{"activation": "swiglu", "depths": [2, 4, 4], "mixing": "mixup", "optimizer": "muon", "lr": 0.0071, "grad_clip": 1.0, "steps": 11300, "batch_size": 128, "epochs": 11.7, "warmup_steps": 220, "weight_decay": 0.02}
Rows from block 5, named by matrix and row number. Rows with one number belong to one neuron. Each number is 128 + 32 x the weight over its row's rms, rounded and kept within 0 to 255. All counts start at 0.
# gate: MLP gate (model.blocks.5.mlp.gate.weight, 256x128), inputs 0-127
# fc1: MLP up (model.blocks.5.mlp.fc1.weight, 256x128), inputs 0-127
# fc2: MLP down (model.blocks.5.mlp.fc2.weight, 128x256, transposed), outputs 0-127
gate.35 [100 158 134 150  68 134 123 122 144 126 164 114 185 138 155  67  96 115 117 155 104 128  97 101  84 117  93  86  99 123 114 156 147  91 158 121 134 127 184 123 166 182 145 168 117 167 150 160 160 129 100 125 160 161 174 153  65  82 184 114 124 162 116 178 126 169 107 151 149 128 144 177 155 155 141 180 145  72 108 161 119 111 132 171 118 130 142 101 159  64 129  92 143 148  96 125 116  72 143 156 126  50 145 124 101  53 174 141  88 177 146 142 109 124 158  81 123  64 109  94  99 118 116  71 123  72  77 118]
gate.36 [145 104 141 157 106 167 191 127 125 109 164  88 143 129 128 112 139  73 154 135 118 160 142  85 112 164 128 193 114 154 159 170 147 148  95 172 104 167 131 180 123 118 122 188 107 145 148  97 115 201 112 109 163 100 142 168 127 156 120 120  86 152  89 174 136  95  98 147 121 103 112  83 101 193 132 151 175  72  72 126  88 129 213 151 132 212 165 170  68 119 140 125  95 105 135 153 119  92 146  87 133 117 117  77 122  86  80 168  61 114 118 122 108 126 114  75 113 148  88 115 108 155 112 157  98 135 137  96]
gate.37 [137 173 128 116 138 107 165 136 170 117  96 129  98 145 109 128 119 130 132 111 123  90 205 138 100 143 133 156 102  33 161 159 120 197  92 134 127  69 178 145 135  81 102 116 102  76  76 132 110 165 125 148 180 136  99  99 196 126 104 111  86 145  67 157 140 128  85 127  98 141 102 174  96  70 132 111 147 118 110  93 106 128 122 183  53 157 145 171 129  95  72 158  77  89 117 121 154 134 109 157 130 114 127 125  94 194 149 100 147 148  93 130 131 130 127 117 173 118 117 113 106 129 161 213  96 116  95  81]
gate.38 [102 119 103 166 147 128 189 176 119 105 160  93 157  85 107 111  68 107  94 150 153 114 181 157 171 139 114  77 142 141  85 149 175  86 131 126 147 113  96 105 109 125  93 106 130  84 185 122 122 116 118 102 125 114  69 101 123 111  97 161 157 137 145 121 206 117 113 112  98 141  90 105 154 174  81  84 115 113 142  52 116 171 150  75 191 143 145 102  86 164 108 104 176 118 101 131 160 159 115 120 160  76 183 138 131  85 131 135 129 114 125  76  62 139 128 113 162 146 178 100 170 189  79 126 138 182 130 156]
gate.39 [145 127 137 148 147  99  82 132 186 138 122 109 124 117 155 192 117  88 126 163 117 147 113 132 154 109 162 113  91 132  86 137 198 135 131 161 141  97 129  77 138 112 105  98  61 138 143 139 119 154 117 178 133  82 132 153 115 137 123 121  30 119 170 118 176 173 151 118 149 144 171 112 117 108  69 164  73 124 103  75 102 152 177 101 120 170  74  28 158 127 115 201 103 153 183 111 136 142  90 124 109 160 161 129 206 142 137 144 106 145 140 169 106  85 100  87 101 145 110 132 147 135 128 133 160  77 102 105]
gate.40 [130 125 138  90 137 132 177 148  54 118  84 173 147 160 143 117 106 127 123 106 114 106 149 169 110 134 168 143 118 114 140 102 107 118 112 127 147 104 115  92 150 137 106 105  83 141  88 141  85 166 167 171 153 143 194  99  88 117  94 175 128 145 140 168 106 154  72 113 134 103 155 157 143 128  93 106 110  86 128 167  71 173  74  78 153 124 120 173 165 128 176 135  85 153 184 137 117  93 164 158 153 104 153  99 130  92 172 190 183 103 100 102 189  80 150 129  75 102 167 106 102 107 126 124  39  79 127 178]
gate.41 [ 97 135  92 105 100 147 134  98 131 149 138 140 127 150 118 139  72 112 152 188  94 115 195 148 149 138 100  98 150 110 172 147 154 105 158 115 176 173 162 146  84 120 144 129  90 125 135 129 157 207 130 122 151 102  52 159 189 166 106 121  93 160 145 139 164  82 104 122 153 130 165 149 206 105 127 171 101 183 125 130 108 195  98 135 141 150 163 138 121  86 106 113 127 110 159 141  72  49 112 170 128 123 107 121  83 106  85 108 123 141  71 128 107  74 108 155  79  90 142  94 143 114 145 162 128 109 113  40]
gate.42 [135 166 143 144 194 116 167 104  72 149 127 162 166  91  98 134  72 130 173 162 169 174 168 160 134 158 153 116 120 149 149 172 169 206 126  63 127  98 148  88  70 166 128  83 158 142 128 126 126 167 166 143 142 152 131 137 155 105 108 136 149 138 131 187 128 168  95 149 149 150 131 145 169  61 126  73 116  97 115 154 125 104 117  80 173 152 150 154  87 123  94 167  65 120 112  98  85  55 172 174 168 143 153 160 136 123 124 132 128 135 176 156 126 124 146 150 110  49 151 133 124 136 130 143 153 119  56 136]
fc1.35 [150 140 126 101 156 103  95 203 148 151 110 118 108 125 120 122  86 167 124 164 139 121 145 116  80 122 177 140  88 142 175 129 133 131 128 103 155 107 104  86 103  82 141 194 160  75 177 131 111 102 196  90 154 198 144 145 119 185 181 182 122 181 116 132 118 140  85 126  91 175 113 121 170 132 130  88  89 137 163  57 107 127 159 120 124 105 113 114 168 171 181  92 158  90 101 200 112 167 125 145 141 148 142  86  66  88  77 107 135 121 112 105 108 148 100 116 148 144 150 116  72  95  75 131 124  75 115 153]
fc1.36 [ 81  85 120 180 109 105  81 131 181 112 178 130 195 135  92  98 135 134 112 102 110 151 144 145 106 161 161 156 119 163 113 119 131 137 168 110 129  77 194 166 144 140 183 170 165 114 129 130 111 136 116 118 104 155 113  56 108  96 138 156 174 129 155 102 140 129 137 105  83 110 104 116 133 102 149 137 148 108  86 116  84 108  97 146 170 119 182  68 148 105 146 141 165 125 129  83 124  70 138 105 104  95  71  46 157 148 210  73 101 123 144 145 134  84 116 148 120 160 114 117 107 198 164 101 177 186 164 105]
fc1.37 [190  81 101  74 132 146 146 129 139 152 175 112 183  96  90 188 120 132 130 111  46 111  80 132 126  86  99 112 205 180 116  98 138 119 184 158 117 147 115  90 180 109 211 105 136  71 183 106 142 162  90 155 107 152 157  77 163 121  93 112 174  92 142 131 137  93 121 169 165 139 107 112 112 118  92 121 145 105 109 172 105 151 100  95 133  88 103 115 138 153 139  84 115 190 121 126 100 146  70 168 140 127 123 162 162 155 134 156 161 139 129 131 176  91 205 122 147 138 150 145 102 119  87 109 153 119 127 119]
fc1.38 [203 144 170 121  67 161 106  98 140 103  92 113  83  96 105 143  82 114 104 117 106 150 101  97 169  97 107  82 111 146 117 128 110 186 129 158 100 110 125 121 122  99 131 146  42  66 123  98 147 151 172 137 100 153 157 113  99 143 185 158 105  73 173 117 108 155 106 123 137 147  48 133 143 122 163 132  73 127 194  87 133 160 129  85 155 119 166 158 178 187 116 157 113 150 161 136 145 135 117 102 145  94 101 100 108  74 136 116 147  90 161 137 144 100  64 111 159 124  89  98 138 114 151  76 112 190 168 166]
fc1.39 [ 86 103  70 131 211 185  96 124  53 100 103 170 166 107 152  98 169 111  80 164 107 119  74 169 117 113 118 138 176 150 115 148 109 118 137 143 122 144 100 151 171  99 127  59 130 119 169 102 118 142 124 166  52  79 147 176 131 198 157  81 146  95 103  93 151 139 142 134 107  99  92 135  91 142 145 134 134 150  88 141 121  85 135  91 137 107  64 142 105 162 165  69 154 101 127 173  75 159 137 147 108 108 129 141 121 120 140 127  91 122 114 116 168 115 125  82 153  61 140 137 140 147 127 110 215 149 113 131]
fc1.40 [ 91 159  92 122 103 192 118 121 156 146  92 130  98  71  92 218 197 122 127  79 123 105 152 110 153  80 125 120  96  93 105 132 186 128 117 142 116 114 104 115 172 113  96 136 118 112 140 128 115  76  77  90 165 106 137 171 104 114 169 142 112 121 115 164 168 128 129 125 154 198 152 114 147 201 190  92 121  92 110 162  97 139 141 131 126 156 109  90 136 138 116 195  77 135 132 104  88 181 112 140 129  87 151 141 112 216 105 138 131 118 109  90 153  95 139 191 170  74 125 122 157 159 155 134 145 183 132 160]
fc1.41 [129 128 100 132 159 114  67 177  80 127 140 107 124 156 115 181 189 148 182  56 107 136 112 101 109 134 112  89 158 157 149 136 131 114 148 122 121  54  92 168 112 145  75 148  99 174 158 108 110 123 127 109 146 135 124 108 102  56 133  79 123 143 147 141 101  59 129 122 110 134 113 104 107 156  88 128 186  84 145 151  86 110 121 174  89 149 193 176 144 111 134 118  80 176  95 138  93 153 131  97 113  89 155  98 113 165 121 144  46  88 126 115 190 212 133 134 116  78 119 106 115  95 142 151 153  97 113 160]
fc1.42 [160  87 101 129 133 121  93 161 155 191 151 121 205  93 104 156 106 108 148 140  94 207 136 146  62 111 194  81 164 127 157 136 179 163 111 144 122 137 143 140  83 100  88 157 120 148 112  89 139 181 173  84  98 155 115 109 137  97 146 138 142 147 104 243 112 126 150 141 189 141  86 130 115  70 138 142  89 129 114 106 104 110 106  98 125 151 129 191 149  75 105 150  88 136  77  73 138  99 143 132 161 131 125 140 137 177 129 106 155 141 125 120 143 144 173 149  91  94 140 104 166 113 140 181  90 101  96 149]
fc2.35 [ 76 161 147 134  56 139 146 119 114 131 164 130 156 147 109 123  88 175 125  75 132 145  96 118  72 102  84 109  56 183 109  90 167 127 160 126 179  74 147 157 128 111 177 187 102  91 113 159 159 146 143  99 158 122 127 120  97 133 167 112 136 164  92 143 151 176  81 116 156 185 145 163 213 103 136 198 166 112 101 164  94 126 134 111  81 145 157  83 149 158 101 105 137 161 136 133  95 104 170 146 112 152 154 164  84  67 146 136  71 164 157 142 153 146 104 110 118  95  95 153 108 121  88 134 109 120  97  81]
fc2.36 [133 136 124 122 158 108 147  59 129 146  75 122 109 138  95 147 109 161 123 192 150  65 124 142 106  87 134 113 214  84  92 128 107  75 172 118 154 131  87  84 145 155  91 100 132 154  89 126 141 100 128 182  45 129 137 152 134 117  97 169 146  68 202  91 180 120 152 202  62 146 136 134 162  77  90  99  96 158 116 134 133 157 123 143 108  99 101 115 132 144 100 165 114 107 177  94 128 170 200 115 117 151 111 159 148 143 161 107 166 113 127 111 153 150 134 162 119 126 124 145 109 103 147  88 176  97 175 151]
fc2.37 [102 170 129 151 115  89 116 156 140 138 131 178 145 185 169 104 160 144 134 141 165 163 188 154 105 112 135 205 101 114 133 143 147  83 146  57 105 144 160 125 141 136 166 152 148 213 122 127  98  80 127 124 126 154 104 162 106  80  77 138  89 193 123 177 181 141  79  82  32 128 158  87 149 140 118 121 117 117 169  65 140  85 135 102 128 166  84 134 123 117 100 136 141  82 126 125 123 132  99 103  85 107 120 109 155 156 135 139 131  51 118 164 107 172 136 128 137 102 150 113 101  84 157  73 124  97 128 172]
fc2.38 [107 186 141 128 105  86 102 167 111 164 117 129 124 201 157  85 165  73 132 119 141 157  63 154  71  87  92 102 124 123 169  90 102 117 143 100 139 208 121 144 144 130 148 136 141 109 117 146 118 121  82 122 129  81 130 149 145 105 122 130 195 221 104 128  36  99 162 107 101 101 126 128  93  95 151 155 146 143 156 154 124 102 119  88 151 134 161 151 160 165  95  96 158  87 188  88 167 113 156 135 154 152 143 157 133 150  54 113  89 108 155 179 165 145 144 100 153 119 100 146 130  91 169  85 113  96 109 133]
fc2.39 [115 111 109  90  96  96 160  80 116 145 166 108 143  97 144 162 173 102 151 156 133 173 150 112 104 134 155 120 117 163 143 173 172 150 159  91 129 181 110 159 121 118 123  71  90 118 115  91 104  56 120 131 137 118 181 120 140 119 190 176 143 132 120 151  66 143 165 175 109  86 132 123 109  44 120 178  81 155  90 148 136 100 136 120 164  72 150 120 121 185  96  42 139 178  93 107 125 113 136 183 172 133 130  95 168  89  88 159 116 141 146  64 129 117 136 151 166 126 164 133  88 103 105 180 107 172 118 106]
fc2.40 [141 140 147 178 127 108 143 130 119 107 201 153 111  98 162 119 147  88 151  98 140  78 131 119 178 162 121 189 107  98 151 169 125 109  59  64 112 105 131 116 176 126 137 123 132 199  79 100 128 101 175 110  84 115 137 108 133 117 114 181 140 116 120 131 145 167 142  91 104 167 142 101 104 170 139  79 117 141  42 169 193  83 108  85 165 116 191 114 111  76 146 114 125 116 145 119 125 129  88 101 184 100 100 144 111 141 127 113 160 113  97  74 138 129 162 115 165  73 144 135 160  94 140 189 192 168  89 133]
fc2.41 [164 100 178 139  67 125 120 135 135 112 138  86 110 108 131  99 117 134 186 122 118 137 134 164 140  98 110 127  79 118 169 122 168 120 121  98 100  86 137 131  98 151 177 211 127 115  87 190 130 137 150 183 118 147 155 104 105  96 190 106 136 100 161 104 137 173 158 176 200 115  72 132 128 136 134  61 131 109 166 152 105 159  76  88 168  97 109  93  75 108  96  80 148 150 181 137 172 167 164 148 190 129 124  82 170 101 128 125  89 145  68 114 137  88 131 117 128 152 119 110  91 138 160 178 132  87  73 114]
fc2.42 [136 159 106 118 222 131 128  98 177 118 150 152 142 112 156 143  82 150 147 131 168 154 144 136  88 137 114 131 175 156 112  96 133 139 113  85 162  66 149 115 147 125  79 159  93 145 105 122 147 113 184 103  85 187  46 116 143 175 139 162 128 139  97 114 134  23  45 104 152 173  53  70 187  93 111 163 148 105 133 110 117 165  84 118 181 162 135 156 130 128 150 161 126 111 125 136 140 126  78 104 110 131 123 131 169  85 152 102 123 165 161 152 142 158 108 148 105 152 122 140 117 103 100 134  92 105 142  86]