A small image classifier, trained from scratch.
Training: 11300 steps, batches of 128, held-out accuracy 32%.
Rows from block 7, named by matrix and row number. Rows with one number belong to one neuron. Each number is 500 + 25 x the weight over its row's rms, rounded and kept within 0 to 999. All counts start at 0. Numbers have three digits each. After the name is the row's rms in percent of the matrix's.
# gate: MLP gate (model.blocks.7.mlp.gate.weight, 512x256), inputs 172-255
# fc1: MLP up (model.blocks.7.mlp.fc1.weight, 512x256), inputs 172-255
# fc2: MLP down (model.blocks.7.mlp.fc2.weight, 256x512, transposed), outputs 172-255
gate.265 112:505498490499511497509474508544553475461470497506470467517447530513474499519516490519546485462508501499504495494527515502540493482520527487488460545518519484508515525448478534463527523486478455496532470475498479493469508511479496515517505534501513513485
fc1.265 114:496489463505511494498471457543525495505508446532544497514485502483471503549471515475486508486443469554515499528540476513500496510527467550527508497512515478504512472495500520492490518522463490472431468501494501468511464472508532486494505529502537505503
fc2.265 103:518514470530549433487486502488481485528466495494488485491498547553509511471463501488474479513481513475519498460473488523510519497507513483499502527472535507493527493526535487435522473499523496521464485476465547483508497522505481508485502501482505441464
gate.266 110:474532537502494476497481516489472521503504559504561494486532555509477494524471439521467482513485512461476518474492501492505491531516493502534500469463481476487515488522506526483531574516480455515469493490487479476496508515486512488510486528520483502454
fc1.266 118:523481483490495499502480494469516507505496493464527502486518505487505460524498536545480515520542489503490502519476521511479456513483505558499505485515456539462526508501515501470451514558483469512472530476484510450461477488524525544498491506511508488504
fc2.266 122:511506519439522484518494502534513534489514437505513518521500534518494511496519467487532512475527461508446499471455499471514495539503480512511538507516486520499464500497491516529462510443495517486513525524463444479485505482488478497495536497536532474477
gate.267 019:462514522515521512538465448478516471458541499448502518486523496515462568502460492478469521504537511471530522446508499478527536496528512483450543487486476540533507502471467526495497518485497484460501448492496512497483549479512536500517515494474489489526
fc1.267 018:494513536475502480471517532486530497480520527532506514494516531482539506447478487486481503543480541535443497480519541520490517505492500516545510490491525483533477547495473527528503530553476497519509486502541476483536536525529469498548447507509447543520
fc2.267 014:525505484481536500500496506505483508473513461538534464496471492499502501519468465513482532507506521500511504507492459518527518484522480440521464555452544497478521483529520472542467488528573493508504509518469538477477472543467483497522496511543479532494
gate.268 111:537525512466523528490529485497569523573474488470474467474491462489501508508454506450501518502493526462497534477495474505500498512494485470458487532450458480478505474495527510527498530526482525508460504540480490504465482514494525473484523513480440486485
fc1.268 103:555527506479530484502487461471525524557482472516476489477508498510495505461511520470503478513547517482499528481475471525508483483493480446476516500479542510489498518468464528503510460527522540497485451521513493474498503505462480544526500525518501473487
fc2.268 101:484469505486519530525512502502482531473449509528510530443485501440484510489488512503520521504518480503462530495502466478484517503456497542476478517486496520462493504492478476533536520481483530502484508522510564445478502498516506503541489489485444530500
gate.269 110:532455521546499509508518523501475501474504470478459551532476509515500563478511501452516532516467504528518491498524482510501490501488504509490546449473506544484513497512534545536524500464480521489508496479507471501485531527471503512496514488471484547478
fc1.269 107:515494518500489493485520517546465511495476522486529485478525520495483488536455442526497517469511504502513486470511506505504497468482538515534503503530503485535450476498518515487518492542494479434506518495511537513476493478502444483436502558482490479499
fc2.269 099:519510457531474485531538545499503489485477504525494541523496503501489475518520549485493512492506502516531493513548488557492465506476538451520475480515493520475484539472506473499511460468486542469481480491560529552500538514485461464517455528500465520513
gate.270 065:502454516496503487455509510517508539501499471529502490537512502480553537513519482522516472511498489430506479470476502460508513508521495490484469517529456483512477481534535477502459519489503507508505490529492529541487515475476482511518483549536497425458
fc1.270 062:472437529520517439522474521541488509484504477507482463478521484456532495475518475517506480517497480478479489487487512518539475496544536514525498503580498516512493453528516489494512508459504517471522468525483558556497451513485512468499502532485515505448
fc2.270 063:479486487509516507494487549488470517542513489509516500473520492525511537503510447490542552490486501483505546463463476477491485480470466463475518497495509509487497512503477517499444524526494492465480493524488536499476510519490520485548493534488490483464
gate.271 126:509499504490481539525507501516521484529460549549518469514516421498513462550493487524544480501488534505501523498505510427483511444529501504517505533509518441481494516477481507510503490489498495495503485494555479500499500486497498489457527509545459478560
fc1.271 125:494466495490512508488537496496485472535488485475518466495516513524503470518496464495477488522534502508535510559493505529483496472508528502494481458465498490544512513497516503454500465502515507507508493445478483500492504496512484423446532477504471446504
fc2.271 123:520473513524523530541489487522502523514491443471546523489462481508554499498490515528525484505484489443494478527483523466486473490476515557517516536503505468522541534506506474488464465516478513485499456511484494498548480472467550475494555485483544511499
gate.272 135:515480455513501471521511456523508527517506509448498500516462528493513488531519478528549474504529502495498478494523490513503459530504496543501436495447502472564508502515540519504525517508507504495496495510513492497474548526499504512466495506473491470536
fc1.272 134:468505494472497460534482505520512494523526459520519539497520517447481486479491498515433505507472467507514531515482473491501492475524476497496501506500554512466504489523496444471549460486489476500513526528518483452556448479484466460490456474532526510506
fc2.272 132:513507526473472501528451530519470490514498496522511472468498489488455467539460494540479499438493446528529542549503487537498568519490514475508465505498437509493486473507449493506521455450535484495506498495498485540547502521455502525517522549457493500462
gate.273 017:473474537562490507532512476474464486467489466475490496511499440540500486536493534482499507514537509525515477520533512508462520472514522531474481500531540504525515500486542515489497505495451503479496497502530475477538524516503566523473514482528489489525
fc1.273 019:531494538461499524541482505502484493492518504505531527491507496518525471498463519481485496467484485528498477486539530514457563479505457502532489500535510493561513479468540514486507511524533516517520529502502527491492503512519496468477494512505495506490
fc2.273 013:524531481483530534505476516508517483469489516496500489515482498516497472475519511501475511503504501498475449472543498508512500541510474478530485535514507466482497545494487495486557498506479490513498503473491499481496488512507489485470528478540522478471
gate.274 028:472463516539514523520465506531530529481486537507530524525561526472489496521496519497508515454512519477496512496536440488500518478482525496515458455523518513488519530501524517477496505511521477488478528493516556494534503504497473504496446479545460529517
fc1.274 028:495486521521525480520551499496484526477489498468506516479452498499524476481489464504470490506494460492533494522552460470527501493481511521518522518515516487470516525431458508495516482524494494477491436530482553487454527468446466467478484494505513480515
fc2.274 026:469497492503492509474478461496495507473522547517503471474498524527496535521496507461491493506508498485530503506519504522488506549477485500533509502468517461510493501508507527494469466494514458515506519532470489559480518496486534553522524496499502542525
gate.275 137:522533530498476490489445508489513504483512467524505521519495500427451507525511468458472516489492526497449495485486482505500501537544532507516525535541497530513530471488489480523525509488518501506476531536488497512493483503491524476509453485466519482529
fc1.275 126:497470508493470500521467529541471485531501483502524476500477540527496453524518463527526500433500506521515483515512429536526460481510511509476479483471539493479487460442513503456549509516506509493549536536519518513477520498518508556484481535500486459507
fc2.275 129:526551507537542490580465529473512480519503531477519482520473467550504493539506495531443504470520469470507505509508479496479490478531494484434560477513504490488461499534459493494514491500456499483528483504530502531495458494474502559518515489507485488469
gate.276 129:517488489522544488476507483484492493518502509513497474508467495552501559502526550512482478468496499468527476512502500463505465462499499479506511477509524484470492509546502499486496491501469508533482493503535475534498478496511504477468488449493487536539
fc1.276 132:483502496501530464497498524488502471531453503450474510484503458480506509464492508496521540507492526523529509500464498503466450513449473511518488491482500562470462529542514477455474497509533523486507532509501522510507482489482493505511480526460510459526
fc2.276 125:458481517517489529506490485501494486482478472479538458530486493490491511512493534454524502534510491539453495491472522494465472528503513526520520486468514507483472484469504484456500557521486482502460503506447509517481519536499488509516473474514528463546
gate.277 125:526446495505463485527557524507502545483510475469480574501495479494553474501497493485511485536469479544456517502465495477486494523496544484491489470523501532485500516520473546497478489517548521514506458503551485507509499469515547504492495504484497534512
fc1.277 126:503480492514482499492552498511491463521465501497500530483492487495491500468479512491493471465520460497507516488461497512520526525516492509497480485503533513510496538521490521478524507485552529437529507464513506492491527491497526505483499477523498520461
fc2.277 130:476485494494514434514513537481493519508516504472531505451477487517506522506519500525507521487513485462539471494501521565513510501475513509481476523483477493484522499524507459563503516484530468514511501497558508484537476528538479521488523495513509475521
gate.278 082:500463479482454491481506492532508559485485524535474518506534481528499491514484509522480495495466502524553474518525501503481480491536528518503496472505517497514461484488535519495498524496523498538500500464480520399488514490441461482472528485502466529444
fc1.278 085:472510449523525493475487487501463569505487534512492531489507499506506440533512511519470493492461474524488476514516488526511480478505580525520501525498480501532500487483522448513491512507516499518495533511538510478490512473472482502484519516479505492486
fc2.278 095:516459517496499489500577478487518495581520484525510509561515511504521492470518482492461501483514536471467498497517457478514521492475527508483492482508524507505506499525484487506499539475505493516493520472500484517499494507461442550520491452504488526501
gate.279 137:499482497521469515493483462494506478529483533448460516499544469557493444524504515545500497488485460487505510468523499515480472527545471457496508525525505493494511515537491492517510523489453482518514455500483481513496490528505527496498509497496493492511
fc1.279 127:493485510541496524536485514511495466511498480518481524515531519535495489490411529506479484526500536487518474558495543488457519485462483516463488499476491575495498480477430503532480484496506532550538518446534521510535483501498524464513476486502499522460
fc2.279 133:518488518473504526487525506512500480528516527503492482501476495545489493526499517423513471490521514525497509491466498468523530494460503515538518507518450522469509472451491500564512518510479478526497480518543501537483509463513531518485499496519450495472
gate.280 101:480504528502478481504472552520521477521540560570455486514499522496565515523494524513512484507514459508538513541525505483475531518507491500525491487511498447488483476531518526470476493470498499482500525510523538518450459544479516480501469498486466524484
fc1.280 102:496459494534497506456443509527495473502463506501487495499483514524534506484512512460513538535484476537496507508540520567513466477538489496489460492530521461479460504514522519496495457528506463469495526506462530539468511501478534492483472518524537498503
fc2.280 101:504467450477552473495485461507545466524490507499473471474475499472503481461476476497517497479549478522507538518498480477527492479465505497472512510488514463522479499523504499468517509493458507477515533538483489501448514464468519473497500519468527500482
gate.281 061:503499499475534484485534515513497512470528484525539533486465489487490521482528496520488529504504460538502492524468528444471515481456525500528481465509508507531501537499498537507521549458522521494483486474499437549465517504508451519510492577471502508539
fc1.281 066:509517470483538517521478481509497447476485489532518539537440480523491520520515485506531491485480501487448471498506482467538467540463458449533464516507517507537517500502494504475477482509510426523489526502479482538493548517541536478512551513543521501528
fc2.281 064:478488477511511521477513524482492469496488498509514455472499530538494528536503491479484534503506516473520514507474460517513487485490478467437512528533489486514541503468509476515544457502525514473516522490505486478493473486474455488502491448553486492481
gate.282 022:492473495496525458480471546488503489557478473482490482506470507488479474481515501544457485481471539487552474518506523509477532503502507514555525522473510522508540505493479525511506525488468534508532537521485497477500497493516534496458514563485483498468
fc1.282 020:546498506519492515528486545502469473521476517465484524462492441507481437536491512497472518520499520467478497460499490502531476535480502515518497457497520538535470507460490512495514518516519538524503501510505520479532500476499488510491471476466517506544
fc2.282 019:506527505496552521492520503517496504501522482481496507453505491535470502513500493538518505522479477526465509501532504460517488495498517450491459487501485492502505486561490471501449469474522515480460493455560497505493528506485497481523506482566470533529
gate.283 130:451512511487539523514466468457533490475498499485481461492491520458481456528510502504484521512497521487484531498563545529514516522541537506523458495512498533490535474545512558500474508474527488516503471503509528482447490487512485506464515496515464484519
fc1.283 126:491485465539474504498491506486504511486519455540480480476488508506515503526529501565485492522472452490489477470529522495544516519477494493539523499476470473545498493516491449533462467535529499495536486513502491505492512490489544506492497511470504506516
fc2.283 135:522482470508491533488507555460557510508553466526498472510501525521520491522531519484471483482475485485525498514550518542534474521501483466500533533484530558438465483492475472511444470503544493534512453496512547498459490466532521495471475459533486475454
gate.284 125:490511572485516466515516507499482504444466484493525515451443544462439528522530473481487474513496461517491487509515492499487479521497509530518484469517555497500492474524510509491531497494497532475511519496522480453472483513517460501456475584485504518500
fc1.284 134:519521489494511475489494514494475508469518513451497472536489514500463517472497507499498515486484510486511514559502452502473492516483487518496528535492524489515493538466505466499512464489503496483547486505489446459487478519534531509523556490467544515526
fc2.284 133:505547503534480507506487490471563491492536551500509484487486498461494531529480486503475511459460554467532479496525487458486527522494457495498512533511544521487498473510474509470513520483495492470509480512515469514534464507495511498488499484511486485496
gate.285 063:467476512519541490509517459511505502488517509489497489532483523535490514518448525455459479522512524528510516462444502468482537484500456505506558491501518510451525483441547492534518543511543536515539533474525488531471489507544495503488501470461510556493
fc1.285 065:519543489503507505487514480496545479484482549505526503451469524487479513518520495486488513523487540439494505488503500508452513506464505520451521505517542432493524486508497501468486457465498529454529535490533529511491526500509511505467524498491493517536
fc2.285 063:463527547504555516499469495501481516524481503503491487512469548484501474519485477460506495512552482486477486456539518523524488473444476489497505476540529500510508507469485513477488497502524455484504534481494494501540479523508459511462469524535521525481
gate.286 018:520499534527500512496536510518481505543499491522519521450468489469550533506530493534489492540517477527479470521534545536461469474527508540522468483510457473517474464498477488471486479513468484527512487527476518468471503466487525465548489482534472482512
fc1.286 017:460464507490497488480461509524474478478466529457481534488458515459479502512518531492456514509528477493536507513463474522517533520496488533473488532525476529489503502507513525512546479473516479476468463516477523491482498503502511470484542497498539544464
fc2.286 013:535492519464548515456497493467481523508533489487512493478516477465483477469504487527479514452486518495485507505527460510480473491489489476480531470487516508521506524493536517515525521488526471473510529513490543533536540531527530471524491510501511468520
gate.287 024:498484491526554487513477469488463468501470464476493481531534519499531488476491529493502507504535526560500517527506468540511482490526458472519471452478513463490491467496518479485498506520541483504503457482477533496481486491464491550557480513512542465518
fc1.287 022:493519513548503435466531503476469474489510525492508499552445460536501484488542492498519505460484525488516489483483531546522456566483530464516506507495480514507479540526472539500502502499519480503537513528505495510472513467479520539488511508523448501494
fc2.287 021:506498500605514515519491453473470524488513504499491488522502504498490492483487547504553479490550524524512505495498507474509493452520477482484470492489518467478545502495506442501505472489493519463514468488477497512482485500493503525479495511532502490508
gate.288 017:540542493498453504489475518497530475507521494526485507474491530484543508465476501513550498485489524509463509485523469531472520525504520523521549456464510526521480502515513521492481469511521500482492452498518511498497512496486450477533538481492487519526
fc1.288 019:511534453560510516505514534476492502473520498505522497459506540499491527500517490476503505478533507473534467500509491522494501496441479544526485471535456467484462471481476502512505506535498539481472520535507472477482494448473498558459498506465521532485
fc2.288 016:521472552514503522461460475491477494524478445516506527503482512515486470436497479449512476487459546506448520496488471460499493481466486521471477503486487484467507454482494496485492515505508496497468546494477519481486504462519526530467524463440506528509